python train.py --arch="densenet" --model="image classifier" --dataset="telescope images of galaxies (Galaxy Zoo DECaLS)" --train_examples=44167 --image_size=32 --grayscale=true --crop_scale_min=0.7 --horizontal_flip=true --translate=0.06 --color_jitter=0.1 --targets=["spiral winding"] --num_classes=3 --norm="batchnorm" --activation="silu" --depths=[4, 7, 7] --kernel_size=3 --stem="deep" --growth_rate=24 --loss="binary_cross_entropy" --init="kaiming_normal" --optimizer="adamw" --lr=0.0034 --beta1=0.9 --beta2=0.98 --eps=1e-08 --steps=20300 --batch_size=64 --epochs=29.4 --lr_schedule="wsd" --decay_fraction=0.4 --final_lr_fraction=0 --warmup_steps=2030 --weight_decay=0.02
Rows from block 14 of a small image classifier, named by matrix and row number. Rows with one number belong to one channel. Each number is 500 + 50 x the weight over its row's rms, rounded and kept within 0 to 999. All counts start at 0. Numbers have three digits each.
Before each channel's rows are labels from the 100 images, of 14976, where the channel reaches its highest value: "top examples" is what is common among them. Only what is clearly more common there than usual is listed. The data: telescope images of galaxies (Galaxy Zoo DECaLS).
# conv1: bottleneck pointwise conv (model.blocks.16.conv1.weight, 96x184x1x1), inputs 0-183
# conv2: growth 3x3 conv (model.blocks.16.conv2.weight, 24x96x3x3, transposed, each kernel summed), outputs 0-23

top examples: shape: featured or disk; edge-on disk: no; spiral arms: yes
conv1.94:549480478444518447488501433414489397496553514577513519522399510497518500517500501462449513458494506482439514448489451476408462426486422502457483430511494512456526493500465464426518478461496452525467512513443448476485544500418469497422529455452512499446440515520464499491538494480521453441489501469524521508481512518456513514429459476507540395596432521437518530595557399539525553483548538499389532607583382557509565519533468588551551563537471490503562546559522547578480561521557539590538510415481544482478389598392583534486581403433412495565448450421376
conv2.94:458512460479511454484484436524431450440438424464550447430516428487415438

top examples: edge-on disk: no; spiral arms: yes; spiral winding: tight
conv1.36:469508485504507447476464470466535457507464541590466518434478518557424490508486462480496491523544468490475533471501449410485505458558482445494524484498473576461514562545519519485576473480449497474523507514507519498522464544465483575462522462527492511461517486504506491468456488494528507479432510513537467503509560537509491537458501407541470572479578523523545545467449557470532520537517517538564471476456610528510666469426496641501488529528448465621609438609540658439649584542649500425542546505505565563518541558559482555580561605544583523546490561594587
conv2.36:532587550471428529508493444604506432516539480477444504452475465557400487

top examples: shape: featured or disk; edge-on disk: no; spiral arms: yes
conv1.88:559490466465496455454516463444487421506566532540498500538385530499536497518511505460450496442505523490454526456489477501436459459507449509452485449499504492471501486464440455456511499435512437522453501563453457454477566506440468485412535463457487501474426479496428490478547488492493433440491495444532506501452498528460508494433462493471544424605429536471506537608570432576541555490542583504422538570587383570490544512577508568565548590550467531514518552540523541583524556526529544622550522449472535507477422575392615541487587383429425522568460422389375
conv2.88:439498439471532452481461453498435441435454439458547432448503450456420435

top examples: edge-on disk: no; spiral arms: yes; spiral winding: tight
conv1.48:411515467575481546533519624634516642486462428453499482459534498502447405444404519564548503574522497446550424568450512507652537584506623504572519614478498513537480504518550587586506521504516624393549507402561559542532459489611542519527474565559506486615588497479537513403435430497507572539521478571474508524576493467553444455599599511527528563456506481522465464509526519530438472499454480491545531497519514497470504488510468503485482472462484532486511493499471487503523494483489529478460518515536505521529491447554382507501428480518541519463525493492535
conv2.48:524409536489503554509446527538545561522518461381516494562388508531534478

top examples: edge-on disk: no; bar: no; spiral winding: tight
conv1.17:392502480565495570492495609633501617494465468459492488458519451456453432453397503535513492549482473469551453574475555501618541602496632493538511607470473504538481470502533556603477563485510612408551524430560536545506473446600558489526442535539515501624553507492532512430413450481520566537494503555449514508567475507527452468614572545498568600477418482611459431507539535564478491548474488475559564538494486556478472530538541421547534523503509589535489503489524463553523483493478539482476517474473538549472534484504410512546458472492561539501482452464504
conv2.17:477416456494449488490427459482480571463468441375465473524416462455508492

top examples: shape: featured or disk; edge-on disk: no; spiral arms: yes
conv1.77:555511480449491433500509459423498442494568524568516499537408521503539491526495516470446489454516530496446523445494479492427468448497440520467479453501494481470515497484450443438496501454507429525451501551458475468471551480434462496418539448459495493449428509493455508488561487503507458440515503464534509510473512540460506519445472483484543430590434539431494542620568425559544552501571568516402534567587371574496565522569485615566548571535476499511535577563516571579481556501549522598551526439473537502480422598390619530482598406439429522569475432401389
conv2.77:454536450464509469492485433537446438444468430461543443442506438464403429

top examples: shape: featured or disk; edge-on disk: no; spiral arms: yes
conv1.47:574502468449498446453495461441506438496561534544498487560399531502545490519513511447457492446506532495466528457501479506437450477516438505458494452494501491495501487495447447462521471436499432516442491570450448458489553489459458484406526471447501493442431503493426509497566493493500454445504493437534505485456510529437498506443457503494546446595429565463522534598548415563533566475551571519429523574560374561504536519563509593565561572522477507528531561549540558569520565532540538604540518434474541507478401598370609535498588375424432517564453447406372
conv2.47:447528460448505461464469445492433447446464441453521437431498442474413415

top examples: shape: featured or disk; edge-on disk: no; spiral arms: yes
conv1.82:545499469449499489434495451441476434506533525529479488546370550503523493521527491454420497441500515495452534435504502512442451474520452507434471441496493480497503501479443447470485481416481440518426509550441457447479561509436462488409513452441487501458439481492406509492577499506489450433494503435528491503446496502428495495464460498469550460611423539478507535611570428556539551479536578525439524589577370559499537502573526557567543587548469538526524556529541518582550538554528547589534523444457538493469433586382599515495570384442445518559446437400375
conv2.82:437499444465518440470466448461436439440449444464515434434509469451430425

top examples: shape: featured or disk; edge-on disk: no; spiral arms: yes
conv1.81:558500489448484453458500425430504446506544518551493500527380518501519485522491493461450498432508516515463541457507475494413447458507421494449496443503491493473493516500436440453508461435496450525445513549439437464499520508439458504412516468453495495451424480491430505491545490503493432445471506459523511501458501511457500498428448477507554420613458559439525545596545417557538576473553583529425531573586391562510550536566494561559568573533477528532544563563563542572501576518527545615551501437462529497454416587385610535481581397438419506566460442426403
conv2.81:440484433473512454478486446480441466433446428448529444439503433452421440

top examples: shape: featured or disk; edge-on disk: no; spiral arms: yes
conv1.55:520507469448487481431512450427503442516519520516483501536370568491492495521521507468427516460486512499453523453515473513444439495527461497444460458497508494494501493486438456458472497416487443534433504540447461449488521504454463484404520460446500495478425508504417517507538497499508440428481509450514511498456508515453497501453470511475557445600426540479506518591581424592544553472537557509440539603582360560515528508546534555572540595556489540523515549554522524561555540558521565602524516447488549495478441572372593533506565355430434526550445441367351
conv2.55:426482438479538440481470452426439437440441450468524444439523470445454440

top examples: shape: featured or disk; edge-on disk: no; spiral arms: yes
conv1.44:559511494469498466438505472456521455505530533533487485531410550527515508539509489477423504441507505495489537474499496501436460481505444500435509465492504514494503530514442445463495465412497449533445512552471462456506536497435462515405517491454523509468440511501411504500555507514501447464458501457526498513471516510436507504450463496506560440589439589443523549587554414554572578496568593544439529577559405587515544513561521561543566586553486534521534602543573521571517563530508542586564508419455538511447465619379650529494614439415456513597438402409402
conv2.44:428494428488502433489493450445436455436443441451504451443490452429435448

top examples: shape: featured or disk; edge-on disk: no; spiral arms: yes
conv1.12:568493468450491461465499437442484442515548535539499497541403528508534490519526498446433493448491522505448532458496485500418446451509431494445486456493502485475491492483449447450500482423485437533442495567456453450508545504428465486389529458454489513445418495496429497490560498487508444446480492442531508498455513515450504508439468494505536426601443546452537536594561428544529558491558569517425527591570384557508540533573496564571556595540477536525533576550538539586514553530536523609548503424463552498476406586388601531484585387430431511558456459413377
conv2.12:440509439455509460470464456485443448442444438456533434444507451463419415

top examples: edge-on disk: no; spiral arms: yes; spiral winding: tight
conv1.57:364503466551492573472481601595498602487455475459469484446555459462454436458398503519523478559502463471537471550465572497605535576509618489554511591475465495544502471511525549614477530509495592409559489446537542532508455451583545497530449543552490499584568488496554494438390455475503541528490508536430488510560485497541453457601571507521546596455413458594415394522520546542460445570467524404569539519491480540479475530547539426537551548528515623555473512493556477539493490491455511468471551508469553550466544488507425533552480433487543540501486432456487
conv2.57:467408456499475479501420460459486583464454447378485468501433461454489486

top examples: shape: featured or disk; edge-on disk: no; spiral arms: yes
conv1.16:545494478446508476424489465430519451488531537524482510537387554513517513535510495454414495424507506520447528454516506511444432472518455499446474447487507489482489506492432454455509477403479451540422502548437438441493528505447460509394502445455493489470427501501389498519549529505484438437471502440502495512441504507412490492452451520508530463598452576472529556573527441540567582480551587554437513557560419569497517524565523543566562601535497542541515581548562522582515540522516561585552503421456543497446445605368601547494599417426437525573450452412405
conv2.16:430501443470485451475500456429440448442439434462481448442516455440443422

top examples: edge-on disk: no; shape: featured or disk; spiral arms: yes
conv1.87:555505499431504440526511417414490423509571522578523514529464497514548506506498516454476510470514541497455521438497433470389502426476402513461479437501498511437513505486473474423516491490496431510483495522476481502501584501430463494443563432459507487433454507518481493492538492478511448458517521451568512511487511539475517511398453461487547368611438524423504540611573418549516527493566550502382527559570401562511592530564454649536536560534466476511546581568509592573452581487562483577546521438507514483502430555435600512478579456459411509572484440445431
conv2.87:491520480456477484486481438570472446470491431465540451433450416492376447

top examples: shape: featured or disk; edge-on disk: no; spiral arms: yes
conv1.61:568504458461503464456502451427494447502562538569512524564402536502549504523486517460418503457497521498463523479499504510427460458485442501450475452505490506473499498488437452443505496428481440520449513550442464467487563496443468499400543463449506496458440500502414493501562496501508446449513503454535510491451506540439507506431462494503540432596437566464498547603563421560544569483560583548446535575582387576509559535554476591514537579536467499522514588565560554581501561518548520601559523442482547501484415583397595553504596414448438526601469423404404
conv2.61:453526448453495469468502442500446450454467432454508439426492440457401415

top examples: shape: featured or disk; edge-on disk: no; spiral arms: yes
conv1.91:538494483456513474416499454456509448500519507509464504528376547501503506550509479463424498430515482506475551463523489505436437469506444495443506458500509504499501511505420447448503465406482452537415487522433435429512497514438456494406482474444484506464419505483410515514536524502489422442447492448495480501430516502418490481435454502507539454606464572460549539575561448541572584468542573548438523595564431569494508524555529490572585604543510555564506566531571515577524549529501553599537514439454543482448432589377599541495590394439428508568459467423398
conv2.91:429478424484514440480492462414437478433428443455500440463518464429467446

top examples: shape: featured or disk; edge-on disk: no; spiral winding: tight
conv1.60:394494453583475566502497607626512614493454443452501489478516492480456420445413481551533473573494460460563455585429541510629551597499622489562507618497469501548489473522558576613483561501503618411546506422547548550531456462617545500530445549565507510592562493491549495420403443486490560549496495572456506499561489477554439465606588521515559610471467469581454439507549543551465472540478521467566538504503500544496490533519525444525542514513532579524514489506531477540503487482496532478486547476492527521489517492523402495524455480481543529494488491496506
conv2.60:468419473496467506505419478478487573471475440364487480529402459475517484

top examples: shape: featured or disk; edge-on disk: no; bar: no
conv1.18:514491475432499487406491448439502452503511514522460504522361571507494523551512481464420492441496492499472550470533517494443416485518460494450493453482503498523498514505424444462491453378455444547422496549428445430491509516457445510386480481435506508472418500503387501524543514508487442432445508445481489513430508494409489492473449508505526467589460566474519549561538428553574574478552579544448517574550424552493474525585536503553584597539522560531495552516569479575528536537478569577551509463457545499453445612389607539499597424435445512569446462419406
conv2.18:424484431482489443468494475398436466439418457480465448453530472439471445

top examples: shape: featured or disk; edge-on disk: no; spiral arms: yes
conv1.74:555502478449505474406509447450511444489530543532463509545407565509494513554514492467419507431489495516469534453521517517451419479527470494433497447484497510510501502505428435470503462408477457541433488561445448442493528511444457494399496462451504500467418520499404495508546523510495439440467497441492484489442519502410504499463457509491523456586445588468520553569538438530581577487580590554457498565546421586495512523571523543570572585540482545542508587537569511570525541544492550569561506437446571512442444607388614536497619446429468520578463442408386
conv2.74:422499447475478450473485466418433451448427442456453451445508469442446441

top examples: edge-on disk: no; spiral arms: yes; spiral winding: tight
conv1.56:408513457596470559505514629618514626504479434468499473466517504512464408449405512561539507567516487440549437600447526514649543591527621521554520639474506515538495496531545564613499550493517631422551511408538560533526440475613568517543472557560523500618560498474541503415415448493509570555506491567467506513562501482547458475605597515531549562454464478535471493510532483541472487487440480486555545521512481512471496509529486490518492466475489556512513485505479494515515502470496528472462528509515528540516505447553386513497423457510547516465507472476501
conv2.56:511400502502475526510429480522523564495503439357497486542400472505528502

top examples: edge-on disk: no; spiral arms: yes; spiral winding: tight
conv1.9:396505482555480563498513632614502624478461459452485470471529484483442428430404503530516486560494478450555451581448537509623534602506628503562525613492484480547483457515528567618482532499505614416548507420547562541496464469620538505523452542535514507620553495483540495432420431480501564551498489558440508488562481498521448453626560516517559607455453469578455437530549558554443458555501522454566548521501495556498481524543515417530542519536501587532494508481543485521501495494485528467506533500490548527481547477507435515512446468500553519503484451466502
conv2.9:464413453504475489496417473464483582454476444382496472525411464461513496

top examples: edge-on disk: no; spiral arms: yes; spiral winding: tight
conv1.5:512484475484510507432503476474515469494499552510454512528412581491458536541489484481424503445486490518494545504542542510461443511520459481462501490505484510516494521502421488485500463393460507512439497562463477460523498511468472508420482510456492514502430499499423496541550529492511443463443498450479475489466499517433500496488490523500555485565423580517495541572562433573591566492582615559483541577567400590496488516523547510542565576560482571528505581532561500580559551564489544569554536448441580534453501598354584562546610413412507526603424410345376
conv2.5:421468430512520432500502459397428465442424454469489464458524472419470489

top examples: edge-on disk: no; spiral arms: yes; spiral winding: tight
conv1.84:539486480457499455490510439407481408502507513573508496506455525508513503518519503468467498455482533465457540471497442496426481437498410512446488443519511508458485508461454473429504464479483437534476502508466447492493524495428447482444519440437501514446437489489487525507518490499498446442494486471530519506454514461459501507436446493498570384592476489433547557582607416584498563397479481493400586660581442473519560469480523500567455584558466502472562515590489569510550587558557532607423447447518465421519352476446564520421503375463387463451483487456409
conv2.84:485469438472572485470512449406484462452471431465578439452508414477483430

top examples: shape: featured or disk; edge-on disk: no; spiral arms: yes
conv1.68:544500491465489465443497469448508449501546531545482497546400559508518521539495487474426501430514523512480544472508495501447451483487460495459501454498497516493490507492443461463495468416479443542436514547462458475512546524439469512407515483467508501460431503512402493511569512495506427456460503460508498510445502515431489489447476496499550456594434587449496561585568431570578564481584605557448542592564414581500526530542534536557582582549481549517514595535561521582511567541509529601563518435453559503449469603365621548499605429436458522591453428399400
conv2.68:424494432492512444486503456425425462431437445462507447452510453428446447

top examples: shape: featured or disk; edge-on disk: no; spiral arms: yes
conv1.2:542496464468490470460512477442491422492532520547499496530409543490501491531494517484443514443499511463461533462496469510435477470508446492480473463501507484481493478472449476448495493443494461517444500541482472458502532496442473490413530460459499497476436507502449506512532482504501464452492501464524491507473495507468497508447482523493610424589404527484503534633627421597520544467532524523414585634601344537494560494508520555555497587558475510511542532561491540537546571556552548609499509433493541484482415559371586542487559338430437511545449423365382
conv2.2:451476438485566448491484436451445452443461428453570445441497446447455453

top examples: shape: featured or disk; edge-on disk: no; spiral arms: yes
conv1.10:546505509482503470429492464434504451503548543547468492537412544536504517532493495474439509457505522501483553476521514500456471488496454495449497466492504520493505518516438464454509459402474457543449515565472484467497551524430489510435517497463518511484440510498425502504558510502505448461462506470510493513471517521433493502437490487514577484600442598475510561566559444567592583493610608566476533573563429591515525537528520562535558581557499536517532602533548540582500562536517535569583525417433579513442496612364631563532633488421466524610431392419421
conv2.10:426482430504489441495501451439424459432443431468487458449485444422441471

top examples: shape: featured or disk; edge-on disk: no; spiral arms: yes
conv1.11:557494473441506460440494445446488433499572553547504497558393540506531505519498493446436500436508519513468516462518488496425437455496445496460491447483496492492492506495431454465491471440493444517450491554431459459480550488452463500412528466444496497449431494493421500510565508489494433440487488443533504489467504534441496510439456475505531424603431554457520552605544415543568573476557590540439515569571397562507545523568500574557564577542475524537518571552552539569511554518539540590556511441470543512463414597383593532502598389423424519580445443412397
conv2.11:447505448458498468468478450484435452438452431453510431433498440460416422

top examples: shape: featured or disk; edge-on disk: no; spiral arms: yes
conv1.24:571510477441508465436491464436496444498569534535480491537406552504552480521510510444433500435491509488463541457515476507437435461517455504443482464502493493504502510496438452466492468404484433532444513568430456450491528496449457489401523460447504492460430494497408502497568505499510434435482489437516493490460496527430481497454449474495531444599440544463517548595545428546544553489531588541441528585580380580499531520581527568559560586541481538528517567537559537588515549532525548584556511427450546500440431593386593531497601391450433517564451440415397
conv2.24:435514448461519451469469454474429447436448448462502436436504456456425414

top examples: shape: featured or disk; edge-on disk: no; spiral arms: yes
conv1.43:521474513465490504446508464447507453472524531521442490518454535436471516553489474493421473437474512498528540476507520497457462487503438491449507465482489480492471487483434472455473459423476470538424501549460458451518498474455451512447505533433463497449426468482449474532537513469460433473440496448496486468439446464440503487462472494493600537568450552562532560538626452609550593518553582549512576633530443566506527513483583471554547598554488599525549543549545515551570589581508555558540532411427576508413500566387604554519569418434499528587416468384397
conv2.43:436432429527514458497517456384441477443446443448496471471468449425482528

top examples: shape: featured or disk; edge-on disk: no; spiral arms: yes
conv1.59:548493474432510469436486461456491438500538525525477499539384552503521502533524492454431501429500500508448522471532472506444448460532437509447482446494495500511500488494431454461499469405471441520420494546427451427483536504458450504381513462438506503472415497485394514507554511502474437415473497448491500499449486497433490492449471496482549454612444568467520549594567430556555567493544577537435521572559407539497516527564521526566570587548486563536518539534546513581533535556499563591540528453453544491468424604373598527489586409436447511570459457401376
conv2.59:434486439469503446465474453433436456443417449468489441442518460445443434

top examples: edge-on disk: no; shape: featured or disk; spiral arms: yes
conv1.21:558505473449515442469496448426476428506567551553501493547432516491537514523490499474440505435482517512481548441523486492441461450493439504441478452507493505482510496495446445427506486441507428526463487556443459464499554491438479490423542465456493487442437501508424504501562496503506453461496507437525498485462521532429508502420454484495513402602466566443512544587538417523562570510577596545409507580568410584502568534559483582553552553536465499525526591546550556591472556503549532581558519428462542501461419593388603536501623440416437503588453425422409
conv2.21:456513448460481469470492440505438451449451425451501440451502435455395426

top examples: edge-on disk: no; shape: featured or disk; spiral arms: yes
conv1.33:375487455587486570486482590613501610494480448461495478452532463446473408436393483544516492563492461458550469574439535499610553582491607480570499615488486488525484451511540570603471558515502604401556510409563569560494449450598553484522440533556511507611577500491546500434411426473510555546478488559460489505545456490534428454587571504502553569479429468575445421498530524551457461545466501442551550520497494543490467526531510415546530530499504589532486480481532458548484459470478543472484527528503529531499513475507417528539461441507536541490521448472523
conv2.33:477408476485470520479412496464499603484471455373503471527417486482516490

top examples: shape: featured or disk; edge-on disk: no; spiral arms: yes
conv1.23:544504473457500480423494449442507449515535523523475478543370565514517521536514505461432508450507504479457537456515505519438441493517450491447490446493499497502503486492425445457488473400470443524435511570435454451487528516448464506387515455440498496469419493486419506503563508498495436429465512452509490496449508514427492498438458489510565465607431564471516544584560436568544569484553568534447533586564393555501520511558535550551558572534465557528511552534557509568551555545525542595544514432456550509449452595388616550513582393429479521572453433388378
conv2.23:430491440462500447467482456427430450436439447460483443430500472435447449

top examples: edge-on disk: no; shape: featured or disk; spiral arms: yes
conv1.0:570482504475515416493513411417488402511581540597518522537440496500540534531499507455463498451482512513455528449495439481399486424463394501441488444527499500461531498466442460442506462472507434527472519533443453497486561503436477491441550468448475519410429532511486478515541500519511461449522517464546513508487518538456528525388459463509550358600471555406528544573556400535547549492559572533400505573546443551490558526555460601535550550543472462500508569563520552580446577507537504562565494419480531491497405589422587533499589461457397497568444461467424
conv2.0:470520450436446495462478431527453457442463451465478444439488425491393432

top examples: shape: featured or disk; edge-on disk: no; spiral arms: yes
conv1.26:586506508479483412563497407410525390507567513572526476536481472520549492530483512495505495479512532466417525453474375458403529403450381498483470435509519533418491495483512474365532498543508450541499512499505475520470563497405494531493578404470518516416464487476526516490551472469498487482515497484553530512489534509521519495395466463487515370560450483415521512546504451517483515455514520482395519560535477498498626456532452639581506546532405451497557564577489612529497592512588508553491462436474462435481391514502551454415549478475388472506483512502486
conv2.26:516590504455463494484514458551490413487511467470517472414450455543369465

top examples: shape: featured or disk; edge-on disk: no; spiral arms: yes
conv1.58:547517499447498452430492432426507416509532536521456498525420535523491529557534491468430496426514505499481564435514494474434454456504432486435498437498519514465492532488422442438492435426472437576448511541454444432480519535429439533440499489431514509441419513506435524520546520512509426468438517444518492512443516497440496480425445483501579455610478564485533560572590466572550569478556560548466536595556431558503527492528557510559574625555480549526535582551559525572533564555525555575535498426437539507444460567386614537487589441441447494556432453448420
conv2.58:431464420481498447480486450417425471426445452474498457452478453420454467

top examples: shape: featured or disk; edge-on disk: no; spiral arms: yes
conv1.25:559506462435506463429499447426498449488550540534481502559393539498527506513512501442429500447498519493458526453488484502445436480514453514437471443489503497494500494491441457466503471415494427529434498557437452441481545512446464507401524465454493491447433495508405509490575502498487454443493501447521504496448504505428487491424457486481522452605431560481518531598562446545544571486539584530437523567575382563503535516556516567561554590528477541521524565540557545575521560528534537591555508439450549498454420594381604532487578386437438511558464436394381
conv2.25:440517446454505452469483444470442445445461439454510437433502454450420416

top examples: shape: featured or disk; edge-on disk: no; spiral winding: tight
conv1.46:382493464594470560497514598613492625501455442450484473465520491459481390440406481566533481554481464443560429590444541512612542581487630495556504636495480488524483483500530576600464531517498612434562508436565564548489466445611564488528430539562494490605565495479548491412436432467501562551504481574465479480548467490532441466593578525501585563455438472573446427485555528571483489522497528460549573510489482545493453526496525416534505519520513557492486470475518460513479482469475533477489543496494530520504485488524421503513446454491535512480508467465503
conv2.46:473408486493462532485418518453508597490481467388503479541397489484544488

top examples: shape: featured or disk; edge-on disk: no; spiral arms: yes
conv1.51:574491506479499383575457403444503432498593503555539503539570448492568491506515506478557505541497560507446517448489387452460549354446415490506499463510455507384483467511549504421502461581522467509537498516519517519483601461413480524573594436514503494398544498481528483496543485482512529530541492502578493493541474520542511524409467402517485438550515456459551462509467489465444455511487468457435453491503537487484622454535432673516482553542383394548556497549524602482493536469610476482522499505528478494524482483563484487492499577539473487492546537621589
conv2.51:518555564423430539462481495574531441539527518486452485438438513583414465

top examples: edge-on disk: no; spiral arms: yes; bar: no
conv1.54:532491493459507467404495451445511453500502551535460512519389558495482540551503487471420493438503487518497562477518516493452422475523447493419499462490507507503515540522410451479509442382467439549409498553430444467503500533446455512415493502454503501459437503501407487545533534501508417451449505437480496491432520520417511486453443499511531467563448615463533564525529449525596599502586615569467489565524454574492476536549527504538588566538510554540494577515579480578477543523474548562588506441450556506438455628405609538511619474435443516588454458443435
conv2.54:429478440482453455467505484392441472453427447475419463447517460443476462

top examples: edge-on disk: no; shape: featured or disk; spiral arms: yes
conv1.1:554486498464510447475510446446501456519551545570523525550412524519530526541507525475442528428494538515477550452522483500442446447499443493457488453504496535489521522510450445469508472421493443524454536551436477480478544525448479511442540464458501492444442532515428507521557518501510452472511519448537505519477526523439508514438453479504485428567452603446523554550479436480596569503611629557447478506535455591491535553560456633520566541540495495550529601560563549574448549482516503535610512423432531539435477648417606524495658517448462509654458428467485
conv2.1:470524458450393508460500469475461426456471449463401482451467440482424448

top examples: edge-on disk: no; spiral arms: yes; spiral winding: tight
conv1.70:497498489473505488405493485469510457486481509489431503516386570499451521551496468471401505425493477509496536478545514499449421514547466484432463489485491500511518518485433439486482454374453456517412519543446454439479482522454467507386474494441498509497447508519414507531517545509508437429436503451465483506424510511421496486468462501491550475572446591488519550534538437569592592471565601579494521584524422567512463531539577501518581559531514580553487577523608475553568524561462506566568508444455572521439481595382595547516590421453496519570439466397407
conv2.70:426459444491485450480498485359447469449432458466438468452503487433475493

top examples: shape: featured or disk; edge-on disk: no; spiral arms: yes
conv1.93:533492468447492488407491466459505440501528530510470495541362571497514514543520496465414504432511507508455527475529508509450437497539453488438478462499520489522496515482422457470481459387477455541429491547442449436486528512453463515376515460433508519473423501492387503515544503518488433431458494443494485502444496508414502508455469510485566459593437549481514526568565433569536573490544580535453532582565398559509506511558551523564561596537494560537503552519550503584546532557491557593540512458456544513460457587385612535502570396444454527573447433394387
conv2.93:424487441471505438470477464410431453445430451472469445438513481434463448

top examples: shape: featured or disk; edge-on disk: no; spiral arms: yes
conv1.49:564488486498443504478505487486512470451550554507488461543492526376515463513498508492458442451463551444555547482490501493472482496464467500465536471470449483492426395514446464476430503452495481476471447581473472474549531372466457514484556534451459494500427436440462451485552485421462447491479443471557491444462370455471452479483492482522610546542409554563497523563612440629525541522539555516525590622533475547504504499443634452551499548529494607509527483551507502487655550626485528531518518475500542522492485554428578566531572408486513515561493466415415
conv2.49:452425463494507452478466465373467500472459422405475466457434466462487503

top examples: shape: featured or disk; edge-on disk: no; spiral arms: yes
conv1.27:569487474447522445467496436428478431495556539573512515554412523509522514508494508451434502433486528506448533454495472485425436432494426505453475441509488495470515503472437458433507491450499439532456500533430459461490543498430464500423525454448495501436422503513416487513549521512509449450490514446523513500453509526430499513420453486504553425575440554456523540600554411557545546502557583527412511579570401567498549516552474584549532565538474508521530571558530559587490563529554541588548516407470538499462403597403587540521587420424410519566463444416393
conv2.27:454520452454495466470493446492438448445451426454519437427504442472403428

top examples: edge-on disk: no; spiral arms: yes; spiral winding: tight
conv1.32:406497439562458577454497624630509641481459495437471470451483517482432401482397473534508488536489469466571488568479553527626523626549665480527529634481466499579475486517521562623492527474483627386532491454539527518539454488613515501508454548532507504614552492479508500417426436471498554526498478552415494489548497486502403435615565540508518573488459511580484465511508539514513495547496528497539525500498511544508473501539506457536542510520488582550490522501541477545520474491504522478521525475504543522493567486537426491529472530512539536510491459498544
conv2.32:477417447512486468509403450502476555453472426387496489536437438453512494

top examples: edge-on disk: no; spiral arms: yes; spiral winding: tight
conv1.71:404514475563471575479495592574504579460442498441483477468510503454423409482394480539506459538464449448526475543457574508590546576521625501519522603479428498570483456516506548580463525496472609376525466461544526520538447437578528488509438533541492509589540458480536472411439441457456521544467456541422487476533461465536429448595531525511553628464435513631491437512522547531514515572496527475582538532515490551500449526562541409530586518534497566593462516483608466562519488521477511499522538485477541547476575499508430535584507508484557548517466467479509
conv2.71:460415443517466454508405448464462555457451435405464473508460447448500512